{
  "arch": "preact_resnet",
  "model": "masked image model",
  "dataset": "Sentinel-2 satellite tiles (TerraMesh)",
  "train_examples": 72500,
  "image_size": 64,
  "crop_scale_min": 1,
  "horizontal_flip": true,
  "translate": 0.06,
  "method": "simmim",
  "mask_ratio": 0.75,
  "loss": "l1",
  "norm": "batchnorm",
  "activation": "relu",
  "depths": [3, 6, 6],
  "kernel_size": 3,
  "stem": "single",
  "avg_pool_shortcut": false,
  "widths": [64, 128, 256],
  "init": "lecun_normal",
  "residual_init": "zero_last",
  "optimizer": "soap",
  "beta2": 0.99,
  "lr": 0.0046,
  "beta1": 0.9,
  "shampoo_beta": 0.95,
  "eps": 1e-08,
  "precondition_frequency": 25,
  "max_precond_dim": 1024,
  "merge_dims": true,
  "one_sided": false,
  "adamw_lr_other_params": 0.0012,
  "grad_clip": 0.5,
  "steps": 14600,
  "batch_size": 64,
  "epochs": 12.9,
  "lr_schedule": "cosine",
  "final_lr_fraction": 0.01,
  "warmup_steps": 2920,
  "weight_decay": 0.09,
  "adamw_weight_decay_other_params": 0.05
}
Rows from block 6, named by matrix and row number. Rows with one number belong to one channel. Each number is 50 + 10 x the weight over the matrix's rms, rounded and kept within 0 to 99. All counts start at 0.
# convs0: first 3x3 conv (model.blocks.6.convs.0.weight, 128x128x3x3), inputs 32-39, a 3x3 kernel for each
# convs1: second 3x3 conv (model.blocks.6.convs.1.weight, 128x128x3x3, transposed), outputs 32-39, a 3x3 kernel for each
convs0.65:65 43 46 42 46 50 53 46 61 43 41 45 53 46 52 62 35 49 37 48 58 49 54 39 59 54 41 53 54 46 53 58 43 54 49 43 37 57 34 52 42 74 46 47 38 66 44 57 46 42 56 52 48 37 43 35 40 61 49 53 56 52 42 70 50 39 52 58 41 51 58 44
convs0.66:51 28 48 47 81 54 45 24 41 35 42 40 35 56 58 62 63 64 48 37 54 66 61 45 46 45 48 47 68 71 69 47 35 60 45 57 53 42 58 46 32 72 57 47 38 56 45 57 55 36 37 55 41 47 44 75 50 55 38 41 45 57 58 51 40 47 65 45 35 44 45 65
convs0.67:57 52 50 48 54 43 55 49 54 27 67 39 44 57 56 48 34 46 42 53 46 39 51 52 73 56 50 37 36 33 62 54 39 49 44 67 52 58 73 48 48 55 51 41 57 79 60 42 66 44 53 49 24 53 67 64 55 65 37 54 38 71 49 45 38 56 37 47 36 37 28 52
convs0.68:50 50 34 45 66 38 36 29 61 33 52 43 38 58 38 46 64 67 69 44 48 69 38 54 41 50 58 41 46 50 51 51 64 66 73 60 62 54 53 54 42 39 48 31 46 52 65 60 46 53 41 56 27 44 43 56 47 52 61 53 60 53 39 51 36 92 61 51 53 48 61 59
convs0.69:41 39 20 57 41 50 50 49 51 46 49 62 59 67 50 54 30 52 48 48 49 52 51 36 47 42 50 44 43 66 40 50 51 47 61 69 55 59 55 47 54 53 54 28 52 45 67 40 50 61 62 74 51 66 52 46 37 72 46 56 51 38 28 66 60 66 75 58 60 50 58 62
convs0.70:43 39 44 67 64 47 55 42 41 45 34 38 46 52 56 55 63 38 44 56 52 47 82 54 54 24 38 39 41 52 65 33 39 56 67 51 45 45 51 45 48 48 48 31 63 46 47 33 54 50 42 25 51 37 51 42 46 45 39 53 51 55 39 64 42 37 46 51 37 56 42 68
convs0.71:38 62 45 48 43 50 37 46 52 43 60 70 39 52 61 68 47 43 54 37 47 41 47 57 40 40 27 40 54 58 63 44 50 45 47 46 52 34 51 50 66 52 44 54 36 51 56 43 35 62 58 59 62 30 41 46 59 25 59 45 46 52 38 40 44 37 44 53 63 52 65 52
convs0.72:44 49 33 52 31 54 45 48 43 62 70 34 55 55 40 41 44 66 40 52 55 48 44 42 36 45 64 57 41 29 40 64 54 54 44 51 56 57 46 62 49 53 42 35 52 30 52 49 43 51 41 61 35 48 45 71 48 51 50 38 46 66 33 47 50 44 38 24 50 41 24 39
convs0.73:41 47 44 50 47 63 51 31 52 50 44 43 35 58 41 51 57 41 52 65 48 49 59 39 53 54 44 56 60 39 41 60 54 29 54 53 49 52 46 43 67 33 44 39 48 77 38 49 42 61 43 48 43 43 41 54 55 41 45 62 60 48 44 47 52 36 31 63 73 63 44 69
convs0.74:62 53 48 46 54 46 40 41 38 53 46 40 65 41 61 55 66 73 63 56 62 47 56 43 37 40 62 52 47 60 40 53 56 53 61 47 50 55 42 55 40 48 54 56 48 40 56 42 42 51 47 46 42 47 55 41 47 55 41 63 48 53 46 60 47 61 45 40 45 31 62 44
convs0.75:38 53 51 46 43 48 57 46 36 63 60 50 39 47 67 47 48 44 46 46 47 46 46 39 51 48 56 57 42 48 49 66 59 51 47 60 37 56 52 39 58 54 46 43 43 39 46 46 44 48 70 53 50 26 58 43 58 36 39 37 39 50 73 32 46 64 48 71 58 47 41 48
convs0.76:68 53 53 48 59 39 49 54 51 60 55 47 52 60 43 30 45 46 45 55 47 47 41 51 45 35 48 54 46 64 52 59 69 64 33 51 52 47 40 60 57 57 33 42 55 58 51 49 36 41 57 24 30 30 43 52 44 58 55 72 60 13 26 48 66 52 42 34 44 64 49 63
convs0.77:60 43 53 47 68 64 28 41 45 47 41 37 47 55 39 60 43 50 59 66 60 42 57 59 61 46 50 50 36 45 54 66 45 50 59 58 50 60 46 59 39 47 36 48 49 65 34 44 45 45 46 58 42 22 36 61 65 50 40 55 64 53 56 63 65 66 62 66 64 52 39 51
convs0.78:55 45 53 54 54 42 35 54 42 59 53 47 51 45 57 32 52 53 52 59 45 48 43 40 44 38 27 52 54 54 48 45 53 38 52 40 58 42 41 49 59 50 48 38 53 43 58 29 48 55 53 38 46 64 56 48 55 48 48 54 55 52 62 53 46 39 37 42 42 63 35 44
convs0.79:50 49 59 68 51 48 56 67 53 44 45 41 44 55 39 35 51 62 49 35 59 68 54 36 60 58 50 70 41 56 48 41 49 36 54 44 52 37 63 32 64 46 51 41 42 42 57 52 48 45 43 57 38 35 60 59 48 47 49 40 59 52 49 50 45 53 48 32 34 54 51 30
convs0.80:54 30 68 40 36 37 59 54 52 53 46 48 43 33 44 43 47 53 37 58 59 40 39 40 59 55 52 49 65 52 31 53 59 33 42 57 41 38 40 42 50 67 52 56 56 35 30 49 41 47 66 42 75 76 61 73 58 59 28 40 36 37 30 70 61 54 66 52 48 61 45 48
convs0.81:50 58 49 56 59 60 55 45 63 58 52 29 43 55 40 43 55 44 41 60 55 40 52 67 47 61 50 50 54 41 33 50 32 51 29 58 56 70 47 57 64 94 52 50 50 52 46 43 53 42 40 40 64 36 45 57 36 48 42 49 48 38 57 46 54 45 41 62 48 62 60 52
convs0.82:35 50 45 44 55 35 41 55 26 48 47 43 36 55 46 58 30 54 47 39 68 60 57 72 50 45 43 48 45 46 57 61 58 44 59 64 40 32 36 43 40 42 62 47 47 70 62 45 81 49 53 60 20 62 44 40 48 30 53 46 64 62 65 40 49 47 35 46 54 55 47 47
convs0.83:41 56 49 46 31 61 57 45 45 41 69 63 32 40 49 49 36 49 62 72 38 45 36 65 55 45 64 55 40 27 42 46 41 46 37 39 49 32 52 40 56 39 33 40 36 39 51 50 47 48 19 74 72 65 57 75 30 60 52 38 55 36 71 35 46 41 49 62 44 64 54 45
convs0.84:39 61 48 30 60 59 42 41 50 31 44 56 40 53 43 59 42 58 36 52 58 63 57 32 44 33 67 51 64 39 60 49 42 39 51 45 45 47 42 54 29 49 61 58 42 52 43 55 60 56 43 41 47 49 52 19 37 48 47 50 44 48 49 60 69 41 66 56 33 51 31 49
convs0.85:54 49 41 44 56 38 44 46 39 41 66 45 54 56 34 65 50 49 46 56 43 45 45 51 37 36 61 51 72 35 49 62 70 58 40 50 48 27 36 59 44 62 69 60 31 39 41 47 43 58 60 45 39 45 50 58 44 38 56 57 49 46 43 40 43 52 47 58 36 40 45 64
convs0.86:52 44 76 52 29 48 43 41 51 58 34 53 48 46 60 47 76 56 73 50 59 52 80 51 48 45 45 52 58 64 55 46 34 56 41 39 53 45 46 57 51 41 51 46 51 29 73 58 43 47 53 43 40 61 62 31 60 44 51 44 43 42 47 50 37 45 39 27 49 45 54 58
convs0.87:51 57 49 52 62 36 44 52 50 59 55 64 40 28 50 32 42 49 42 53 34 43 37 53 57 46 43 41 51 42 33 38 65 53 41 52 53 44 48 39 27 51 52 40 47 57 39 37 69 48 28 44 66 69 36 70 44 30 38 48 60 58 60 47 39 37 59 33 52 48 66 67
convs0.88:49 50 33 40 38 56 53 53 44 52 62 39 55 43 47 47 36 50 55 57 59 56 72 54 48 57 54 56 55 49 65 56 34 40 40 40 45 46 40 62 51 46 32 57 41 50 44 39 57 42 44 52 35 58 46 55 48 43 34 57 37 62 57 49 59 43 51 37 37 34 42 39
convs0.89:43 30 52 51 41 49 43 60 39 53 55 44 46 49 55 56 54 45 41 55 42 47 71 59 62 55 41 31 47 51 36 36 45 51 48 41 40 61 65 57 45 52 57 55 39 52 71 56 44 41 47 54 44 71 34 56 63 82 38 54 61 46 37 49 36 62 53 47 39 36 56 64
convs0.90:55 33 46 56 55 40 56 53 34 64 50 66 49 57 49 30 63 50 43 45 60 49 34 61 39 56 46 39 50 64 51 58 41 50 55 24 30 39 52 67 42 44 55 56 57 69 65 47 80 66 60 37 27 54 40 56 55 62 56 47 96 47 50 48 58 67 60 33 69 32 33 49
convs0.91:72 39 44 58 53 41 57 45 51 60 46 63 44 39 54 37 51 33 49 53 49 41 57 44 52 70 52 50 51 56 42 50 43 47 60 64 46 50 36 50 49 53 31 68 49 45 53 35 59 33 38 32 36 45 45 41 41 63 49 58 28 38 44 43 37 59 45 41 40 35 56 44
convs0.92:53 50 35 42 48 56 41 73 53 34 58 45 48 54 41 55 52 53 65 36 40 50 52 43 65 65 61 51 44 34 51 51 57 58 48 49 48 59 49 46 49 54 53 46 40 40 40 47 43 60 30 43 36 61 65 44 50 54 43 83 63 40 36 54 56 45 57 47 44 47 74 63
convs0.93:50 63 51 55 57 48 59 27 55 48 69 36 62 37 43 36 49 44 56 49 42 30 48 54 60 55 41 49 54 48 52 51 58 54 55 37 46 36 37 51 50 60 62 45 48 54 45 51 46 52 46 45 42 25 60 62 49 48 50 45 53 56 58 38 28 53 46 41 33 53 49 41
convs0.94:53 53 36 36 37 47 52 46 50 45 52 61 58 50 49 68 57 45 52 47 48 45 56 51 40 58 45 55 43 26 48 49 63 57 60 49 38 39 46 62 55 61 53 53 58 39 38 43 49 60 49 45 51 45 50 31 48 38 61 46 50 50 59 47 52 53 50 30 38 53 36 51
convs0.95:50 52 46 54 67 62 42 64 54 53 45 47 48 46 59 41 43 45 46 58 50 48 53 40 65 64 50 57 32 55 56 50 52 58 57 35 40 24 36 52 70 51 52 56 54 58 50 50 50 50 25 44 38 41 53 47 45 68 48 74 49 43 46 45 41 48 50 26 61 45 51 47
convs0.96:40 49 40 37 52 36 38 51 43 25 51 57 55 50 49 44 50 48 54 55 53 44 50 44 43 40 56 69 48 46 62 41 50 45 51 41 46 63 32 33 56 60 41 58 46 40 63 47 27 45 57 44 36 56 53 33 38 36 36 67 52 50 60 51 67 47 50 60 54 58 54 53
convs0.97:63 45 43 37 35 45 47 61 52 42 66 56 55 51 56 36 40 63 51 60 42 67 43 56 55 47 48 49 55 32 44 59 41 50 35 68 55 57 46 47 51 51 60 51 54 47 47 45 42 55 65 65 51 46 29 42 58 47 34 55 47 50 34 67 51 59 59 67 59 41 62 46
convs0.98:49 52 46 50 50 53 44 44 50 46 47 31 37 56 35 63 68 37 52 64 53 20 55 66 51 44 45 47 53 44 48 54 48 50 55 48 54 40 61 40 39 51 56 48 48 42 44 46 47 45 28 65 62 38 43 60 44 51 43 57 54 54 37 41 53 57 44 52 45 51 46 59
convs0.99:47 59 44 50 52 42 48 51 46 31 48 52 42 43 43 49 49 59 48 41 39 46 58 63 57 46 51 59 66 45 61 50 49 67 53 40 60 51 52 44 57 42 48 53 56 32 44 43 42 32 55 52 42 52 34 60 35 54 66 56 54 60 50 38 54 52 49 45 37 49 37 54
convs0.100:42 48 45 42 54 34 71 31 44 30 47 30 42 56 37 47 49 61 58 55 37 43 49 60 52 63 53 54 39 65 37 70 48 58 39 36 65 48 42 59 50 57 41 45 58 52 60 57 55 34 48 63 59 38 49 53 50 42 49 39 41 57 44 49 40 48 42 33 33 59 35 49
convs0.101:58 38 54 46 42 58 43 39 37 46 62 49 40 54 43 59 64 53 46 57 59 36 29 39 46 40 57 55 55 46 45 50 44 62 39 47 39 45 56 42 41 49 49 53 31 67 58 37 69 83 49 65 65 61 43 45 77 31 42 44 47 50 60 72 57 59 77 62 51 48 45 60
convs0.102:47 36 54 57 54 70 46 59 50 71 31 68 37 47 75 38 58 34 50 43 42 44 39 39 39 61 47 66 49 53 38 45 62 45 48 57 27 45 51 68 54 40 47 45 65 60 60 44 61 54 59 56 54 36 44 50 48 45 40 39 31 58 64 33 20 31 28 46 52 44 40 31
convs0.103:45 63 39 56 49 45 41 59 48 59 32 55 39 60 49 53 39 57 50 57 46 46 57 48 39 52 52 39 54 58 40 42 51 44 57 53 52 64 58 49 56 47 44 58 46 43 57 69 50 41 43 53 49 41 55 53 45 40 47 44 42 56 56 51 65 54 53 46 48 57 58 51
convs0.104:48 54 53 52 60 53 56 54 49 48 57 44 46 45 49 56 54 52 50 45 52 48 54 49 51 56 41 46 47 48 49 48 49 44 53 50 42 52 51 54 53 46 48 46 51 43 49 47 42 45 47 55 42 46 61 49 55 52 43 51 45 51 53 53 52 48 50 50 52 48 50 52
convs0.105:46 56 46 63 58 55 54 54 39 32 58 59 66 55 56 56 43 61 66 60 42 55 46 59 66 65 48 44 48 58 43 66 75 57 45 46 38 39 57 57 27 44 26 35 47 41 39 30 52 46 62 47 37 53 44 47 43 59 46 53 50 34 53 42 53 53 64 49 46 65 51 53
convs0.106:45 59 47 67 60 47 45 53 53 56 42 52 58 53 59 54 38 44 46 39 66 64 56 44 41 58 47 52 46 46 52 60 37 38 56 59 28 52 49 42 57 61 44 45 61 51 42 51 43 51 51 50 44 30 36 74 39 44 45 40 55 57 44 42 50 60 43 45 44 49 52 50
convs0.107:45 48 49 51 57 47 51 50 52 44 46 38 41 58 65 58 43 55 40 54 57 60 51 41 50 53 59 43 59 45 55 50 62 57 52 37 65 44 44 60 53 43 47 41 49 48 32 58 47 40 59 51 44 32 50 51 52 50 52 49 41 49 53 46 44 48 50 46 42 57 46 54
convs0.108:40 41 45 51 49 36 27 57 35 61 46 43 45 52 46 38 62 59 57 59 64 36 70 66 50 70 77 52 42 67 50 55 64 41 44 47 46 59 49 42 58 43 47 38 59 51 49 36 65 49 39 68 43 28 56 63 40 51 48 48 60 46 41 68 51 69 53 37 56 47 50 34
convs0.109:46 41 59 46 58 46 39 70 41 52 45 56 46 45 52 64 48 59 56 55 37 47 51 48 64 37 48 51 47 60 21 33 61 73 57 44 49 42 45 46 54 69 54 32 65 31 51 42 37 47 56 51 59 30 33 42 57 43 59 54 60 49 64 51 44 56 62 38 57 65 53 47
convs0.110:44 55 43 41 47 51 45 51 52 38 61 27 54 44 46 69 49 59 55 59 59 52 35 41 34 45 66 61 56 37 46 35 63 69 46 52 45 31 51 47 52 47 40 72 46 56 35 47 46 53 42 54 64 49 50 65 40 48 55 43 35 34 39 48 34 65 48 48 65 48 47 66
convs1.65:51 45 57 48 38 62 64 52 57 62 39 50 63 53 57 46 48 36 53 36 44 49 53 51 40 62 63 46 50 24 47 50 35 59 62 54 41 40 55 52 54 47 58 55 52 39 39 43 36 30 36 38 44 49 39 53 47 61 34 37 33 54 55 53 53 46 54 53 30 53 45 42
convs1.66:53 48 44 40 57 30 54 52 61 35 19 31 49 39 49 40 71 62 46 46 61 71 62 48 67 60 43 47 57 44 45 52 53 49 40 80 59 60 56 38 48 63 36 43 51 39 39 67 31 27 63 47 62 41 59 63 51 46 68 43 50 37 56 53 51 43 49 31 52 50 48 53
convs1.67:35 59 43 50 50 51 47 30 57 73 61 54 61 40 58 51 47 59 59 46 44 50 58 68 42 57 54 32 53 47 50 60 60 69 50 50 40 40 56 61 52 51 42 40 35 54 49 54 54 33 50 44 42 42 38 60 56 58 66 39 47 44 48 32 64 51 54 32 48 45 57 51
convs1.68:75 34 48 43 36 41 61 50 56 63 45 39 39 36 44 52 70 72 75 54 46 40 59 61 57 22 60 35 61 38 57 49 43 52 41 35 49 52 45 46 48 50 72 62 54 43 57 58 42 26 40 47 51 41 33 49 66 58 32 49 53 31 38 52 68 62 44 35 50 58 42 64
convs1.69:51 51 44 50 58 54 71 61 41 48 52 47 47 34 43 37 48 70 39 47 72 59 67 41 54 55 42 24 61 53 60 31 54 38 55 67 59 69 50 45 55 43 51 52 51 47 65 38 41 54 63 64 53 42 57 68 58 53 51 40 58 43 39 49 58 51 38 52 42 37 36 37
convs1.70:61 53 44 47 46 41 62 53 65 53 42 57 49 52 62 54 62 67 56 71 56 48 47 36 33 31 66 63 52 47 49 61 47 48 39 63 41 62 45 55 43 43 46 50 44 63 51 57 55 53 49 48 38 46 50 41 41 47 42 48 56 45 46 46 51 34 62 51 54 39 57 61
convs1.71:46 43 47 61 37 59 46 52 49 43 63 36 53 32 40 58 54 48 51 69 47 42 57 53 52 53 46 50 55 53 73 43 28 57 57 61 63 28 46 44 46 59 48 49 55 60 29 29 58 52 48 41 59 38 49 55 56 74 58 47 59 68 37 38 48 42 47 59 31 57 55 42
convs1.72:50 55 55 46 59 36 49 64 40 34 66 54 43 39 52 61 51 66 20 35 61 61 58 45 27 44 57 63 42 41 50 48 50 57 61 44 48 43 44 46 53 44 52 53 46 63 58 46 63 53 61 53 54 61 55 50 52 63 44 53 41 44 50 55 35 53 48 42 55 46 55 43
convs1.73:45 48 50 46 64 50 47 59 61 55 50 39 47 40 49 49 45 61 42 64 47 54 51 46 42 35 49 49 41 46 67 42 62 46 56 51 59 63 26 50 53 60 62 42 73 21 40 47 46 44 62 33 50 23 43 45 46 53 59 55 52 54 66 27 58 50 50 46 59 47 50 67
convs1.74:46 38 65 42 38 49 46 33 40 46 46 44 29 43 23 51 41 56 44 72 71 44 37 57 47 60 40 41 47 59 39 46 37 52 60 59 48 45 54 46 58 38 48 50 56 42 58 57 53 51 72 36 49 60 48 56 37 50 28 42 46 58 45 60 53 39 49 43 54 69 37 72
convs1.75:49 40 46 58 61 60 53 46 63 48 53 67 49 53 57 59 42 49 42 46 49 49 48 57 48 53 60 54 56 51 42 53 65 40 48 42 32 55 49 63 44 61 49 55 44 47 45 45 52 55 42 49 44 61 22 54 57 54 59 45 58 45 46 59 64 64 50 59 33 44 54 52
convs1.76:49 75 63 40 52 61 47 68 66 58 46 29 43 51 53 35 38 32 34 32 57 48 48 41 61 53 52 30 36 46 69 62 47 38 46 46 32 44 60 39 55 26 45 63 61 62 54 71 38 37 51 37 54 32 55 68 73 45 51 58 47 44 58 62 51 63 55 57 52 35 42 35
convs1.77:43 67 53 37 52 64 49 52 37 46 44 40 57 66 55 64 40 44 48 38 38 49 43 59 44 49 71 70 62 45 51 41 36 63 56 60 51 48 57 53 53 55 40 36 56 46 49 46 55 45 57 57 40 34 38 47 30 46 39 56 42 62 60 52 68 61 64 75 67 72 78 65
convs1.78:54 45 52 40 59 52 40 61 57 43 47 71 43 52 58 36 60 52 59 62 50 57 41 34 50 36 42 38 56 57 56 46 58 43 59 52 48 51 55 55 56 52 51 44 66 37 49 49 58 57 56 55 55 51 57 46 44 57 63 26 55 32 49 54 45 42 55 45 50 54 36 62
convs1.79:37 45 52 56 57 50 55 42 60 41 59 54 53 42 60 53 45 61 55 41 36 57 53 23 48 65 46 51 50 50 53 53 50 50 43 57 51 52 62 50 42 58 47 60 34 73 34 41 53 49 35 52 57 37 54 35 43 52 59 40 39 47 52 63 28 62 54 26 62 44 62 52
convs1.80:33 50 43 64 75 72 33 64 52 39 56 71 55 51 48 72 47 34 49 46 63 49 51 50 45 56 68 53 61 72 46 47 42 58 36 50 43 38 56 52 58 67 42 34 29 33 45 51 38 59 39 51 55 53 57 54 49 66 52 58 47 59 52 71 60 53 42 59 38 63 40 28
convs1.81:53 44 39 65 54 43 51 46 45 52 67 61 53 58 52 53 32 48 54 32 41 51 52 52 54 64 57 40 66 45 66 43 52 44 35 38 49 56 55 40 48 55 51 37 47 48 49 59 47 51 48 62 44 53 58 60 59 61 53 53 55 39 45 52 49 36 44 50 57 52 51 49
convs1.82:63 52 46 46 30 34 49 43 43 36 57 54 43 50 47 42 48 47 57 44 83 59 42 40 47 46 77 54 46 52 36 59 40 43 58 39 60 57 50 66 65 53 45 54 77 37 52 51 28 44 48 36 60 38 43 23 55 41 52 48 61 32 58 19 64 35 39 52 58 17 51 52
convs1.83:54 66 47 68 61 70 41 51 28 47 51 57 55 55 34 49 65 60 58 62 58 53 33 52 51 56 33 53 54 52 42 52 46 49 53 34 53 52 42 37 45 62 60 66 67 53 61 39 61 27 54 67 50 63 33 55 54 44 43 53 46 44 53 47 56 46 34 32 30 67 34 75
convs1.84:49 59 56 61 39 58 33 53 57 51 74 42 52 31 39 45 50 69 27 77 72 66 43 34 29 46 87 53 38 41 51 67 47 53 39 51 51 38 44 46 57 26 65 48 53 53 47 47 52 54 54 54 41 31 49 37 57 65 71 55 38 55 53 40 47 50 74 63 48 45 40 51
convs1.85:47 49 37 59 74 45 33 59 44 58 53 32 73 29 48 57 28 53 46 37 44 39 62 56 58 58 33 37 58 46 57 36 63 71 28 71 64 40 25 52 50 61 51 65 38 44 40 50 41 49 62 47 57 57 61 61 45 48 51 56 57 39 52 49 57 46 51 44 38 58 45 52
convs1.86:58 54 55 47 46 48 36 51 46 63 36 53 41 34 38 48 54 41 63 46 58 50 35 57 45 60 39 68 45 70 54 46 47 53 42 68 39 66 31 33 43 38 52 65 46 48 57 44 42 54 53 40 46 52 50 59 60 55 47 60 53 38 52 40 50 65 52 64 50 31 57 48
convs1.87:46 59 51 66 55 43 37 50 49 45 68 56 40 53 66 34 41 42 55 40 37 33 57 61 47 37 46 39 61 34 38 57 52 59 63 52 56 65 43 45 51 43 29 26 42 44 40 56 54 49 48 62 52 46 52 54 41 47 48 61 50 35 60 37 46 43 48 69 59 28 39 71
convs1.88:38 58 47 48 56 42 38 62 49 89 57 49 46 54 63 59 55 46 63 47 54 33 36 45 47 55 41 67 72 56 59 47 57 61 50 55 30 42 59 53 47 60 60 64 48 35 59 37 62 49 54 57 56 63 52 45 37 57 35 51 55 53 49 62 62 50 61 50 62 36 47 50
convs1.89:37 48 40 62 51 53 42 49 60 43 48 45 39 52 42 47 52 37 45 52 56 38 53 54 46 61 41 59 53 60 58 63 56 40 42 53 43 49 55 47 44 54 37 41 46 55 50 47 36 53 78 52 53 40 47 53 46 38 73 53 33 46 56 57 33 58 53 70 52 48 53 49
convs1.90:42 46 34 44 54 37 55 54 65 49 46 35 60 39 71 26 44 52 51 38 49 32 44 44 34 56 49 55 46 49 58 64 63 53 49 48 33 25 28 50 65 39 52 58 75 64 53 45 47 58 40 40 25 42 72 48 07 50 67 53 45 62 68 46 54 69 64 56 46 42 44 48
convs1.91:41 54 58 64 53 42 55 41 36 61 38 56 49 53 54 38 48 39 49 49 44 54 59 34 46 45 40 48 24 34 50 53 49 43 59 56 54 49 54 38 58 47 47 42 41 46 56 69 53 41 55 31 68 52 47 53 52 41 36 44 55 48 47 59 50 61 69 50 57 31 44 43
convs1.92:56 64 43 61 39 34 49 68 44 46 31 57 52 50 40 51 50 55 53 53 39 43 62 49 42 62 49 51 40 49 60 56 49 46 62 54 51 51 50 48 51 54 51 60 61 21 59 54 52 45 60 56 53 53 51 46 39 46 52 47 62 59 44 33 37 46 48 38 27 42 50 44
convs1.93:59 54 53 50 35 57 56 60 42 50 76 48 50 63 47 46 33 67 61 59 51 39 41 66 61 46 53 58 40 74 31 48 47 39 38 63 61 49 34 44 60 51 44 56 60 45 63 48 70 73 43 43 48 45 57 48 37 48 48 45 51 37 57 52 45 49 65 71 24 66 56 56
convs1.94:34 55 49 47 58 45 55 42 43 58 61 38 46 53 49 57 64 58 47 33 23 61 47 60 52 64 52 45 39 28 55 60 62 68 54 42 53 51 25 46 54 60 36 48 47 43 60 48 58 51 52 47 68 67 48 44 62 48 48 49 65 37 45 31 63 58 53 49 30 45 47 38
convs1.95:58 38 50 37 43 53 33 40 39 50 45 52 46 52 45 71 62 49 44 36 31 54 52 46 68 39 42 44 53 32 64 59 42 49 49 34 44 64 60 60 35 38 53 50 49 36 37 46 57 41 27 45 41 47 43 53 43 27 31 55 50 60 37 42 33 39 59 43 48 52 61 51
convs1.96:40 57 43 54 64 65 58 48 41 66 47 54 40 51 49 49 62 59 64 48 58 55 61 50 40 37 38 54 47 66 27 46 46 43 32 62 46 60 47 59 58 53 49 43 43 47 43 57 47 73 61 64 55 51 56 43 41 51 57 41 56 63 31 39 44 52 37 35 57 49 45 39
convs1.97:49 59 59 65 37 66 55 59 62 59 58 58 48 38 40 53 46 58 37 40 47 44 42 49 68 61 41 42 67 57 48 51 46 63 57 48 56 47 43 44 37 58 47 50 44 61 41 46 75 66 56 69 68 47 65 52 45 55 57 41 47 38 45 37 35 49 66 47 65 48 59 46
convs1.98:41 50 55 68 67 50 64 53 42 41 46 38 53 66 55 63 55 52 65 43 53 48 62 54 67 46 36 42 45 59 57 47 43 46 47 48 58 52 31 42 55 74 34 47 60 61 55 44 65 38 53 44 46 41 64 60 46 43 63 60 59 44 41 51 55 35 67 80 47 36 59 56
convs1.99:54 36 56 39 51 61 51 53 44 48 56 27 68 55 44 48 56 55 53 55 40 33 53 67 52 53 60 55 55 44 35 54 65 58 45 68 62 60 51 62 67 48 52 33 39 50 49 52 41 53 66 60 78 52 59 36 50 58 45 56 35 51 44 46 47 52 44 51 48 49 45 47
convs1.100:72 40 44 39 41 49 65 37 70 45 48 37 64 53 31 64 50 58 69 50 64 35 53 54 69 49 44 56 62 50 50 48 55 38 54 42 59 49 57 55 38 37 54 75 73 53 57 43 47 24 49 48 58 43 65 59 48 57 54 60 41 43 62 31 48 62 57 27 67 54 55 40
convs1.101:54 49 46 49 52 60 56 69 52 34 45 44 54 41 60 43 44 40 44 55 44 64 48 50 59 64 47 64 50 57 54 69 66 55 58 44 55 61 57 47 56 47 51 76 38 33 43 37 46 74 54 68 58 79 41 63 59 42 75 81 33 71 63 52 53 52 56 64 41 59 62 45
convs1.102:58 29 48 53 39 46 49 49 59 54 59 71 25 52 60 34 52 38 30 42 64 50 65 28 39 59 48 33 42 65 47 65 42 52 35 20 43 46 39 47 51 42 52 45 74 67 53 43 46 50 63 49 41 32 42 31 64 49 50 43 57 56 67 38 51 28 39 45 63 60 67 55
convs1.103:46 59 57 56 39 47 49 59 48 43 57 43 55 50 60 46 71 41 48 55 50 55 46 56 54 43 46 50 57 56 49 53 46 42 46 52 52 63 57 50 54 36 51 39 48 35 59 50 33 54 40 53 38 24 53 59 45 48 65 55 56 40 52 55 50 50 53 58 13 50 45 52
convs1.104:45 48 53 47 46 55 51 52 48 47 54 49 53 48 49 45 48 52 49 45 48 46 50 45 51 53 50 53 52 48 53 53 50 48 58 46 50 47 48 49 48 52 51 53 48 50 47 53 49 50 52 52 45 53 47 54 54 60 53 37 50 51 53 50 48 48 54 45 45 46 50 52
convs1.105:57 70 59 47 53 68 48 46 39 41 55 52 41 40 38 46 47 52 54 54 54 51 60 69 74 59 38 40 53 53 44 47 57 50 48 45 52 47 52 59 39 49 45 41 32 46 60 60 36 53 56 33 37 51 49 53 47 49 52 49 60 53 37 42 57 48 48 60 66 46 44 50
convs1.106:42 49 51 34 60 43 59 69 35 37 66 51 32 69 61 45 41 32 55 60 61 61 56 33 39 55 71 62 45 37 46 52 44 54 49 53 44 58 54 41 54 42 41 34 61 63 56 57 48 57 52 46 42 51 50 51 60 70 65 46 49 54 47 49 31 53 51 56 52 59 39 48
convs1.107:40 54 37 57 50 39 46 43 42 55 50 33 52 53 53 45 48 54 55 60 53 55 49 48 50 67 42 55 49 38 62 49 64 55 54 43 47 37 54 44 48 31 62 50 34 33 38 42 57 48 41 62 50 53 45 57 57 42 49 38 41 37 57 41 66 57 52 52 51 54 45 53
convs1.108:76 53 42 57 38 41 46 57 33 52 44 56 50 47 34 59 46 57 49 63 56 48 57 46 62 49 55 46 39 57 54 63 59 44 35 56 42 49 28 48 49 49 46 39 64 51 48 55 50 48 66 59 63 49 59 50 41 48 44 56 52 50 59 60 48 62 38 56 54 34 63 32
convs1.109:62 54 50 37 58 42 40 56 33 38 41 50 73 55 61 57 23 40 32 63 38 52 67 73 33 54 54 44 49 28 57 35 50 50 56 57 36 41 49 48 32 54 38 61 48 45 41 40 41 42 49 56 36 54 42 49 44 53 56 49 37 54 42 34 52 47 61 40 62 56 66 47
convs1.110:51 59 44 51 42 51 70 48 35 50 48 46 56 47 52 42 26 36 40 61 48 65 48 68 49 53 54 61 57 48 43 57 46 67 28 48 47 41 49 49 35 46 46 60 51 31 53 41 37 30 37 56 44 48 46 38 44 49 51 22 46 59 53 37 53 67 48 45 51 57 38 46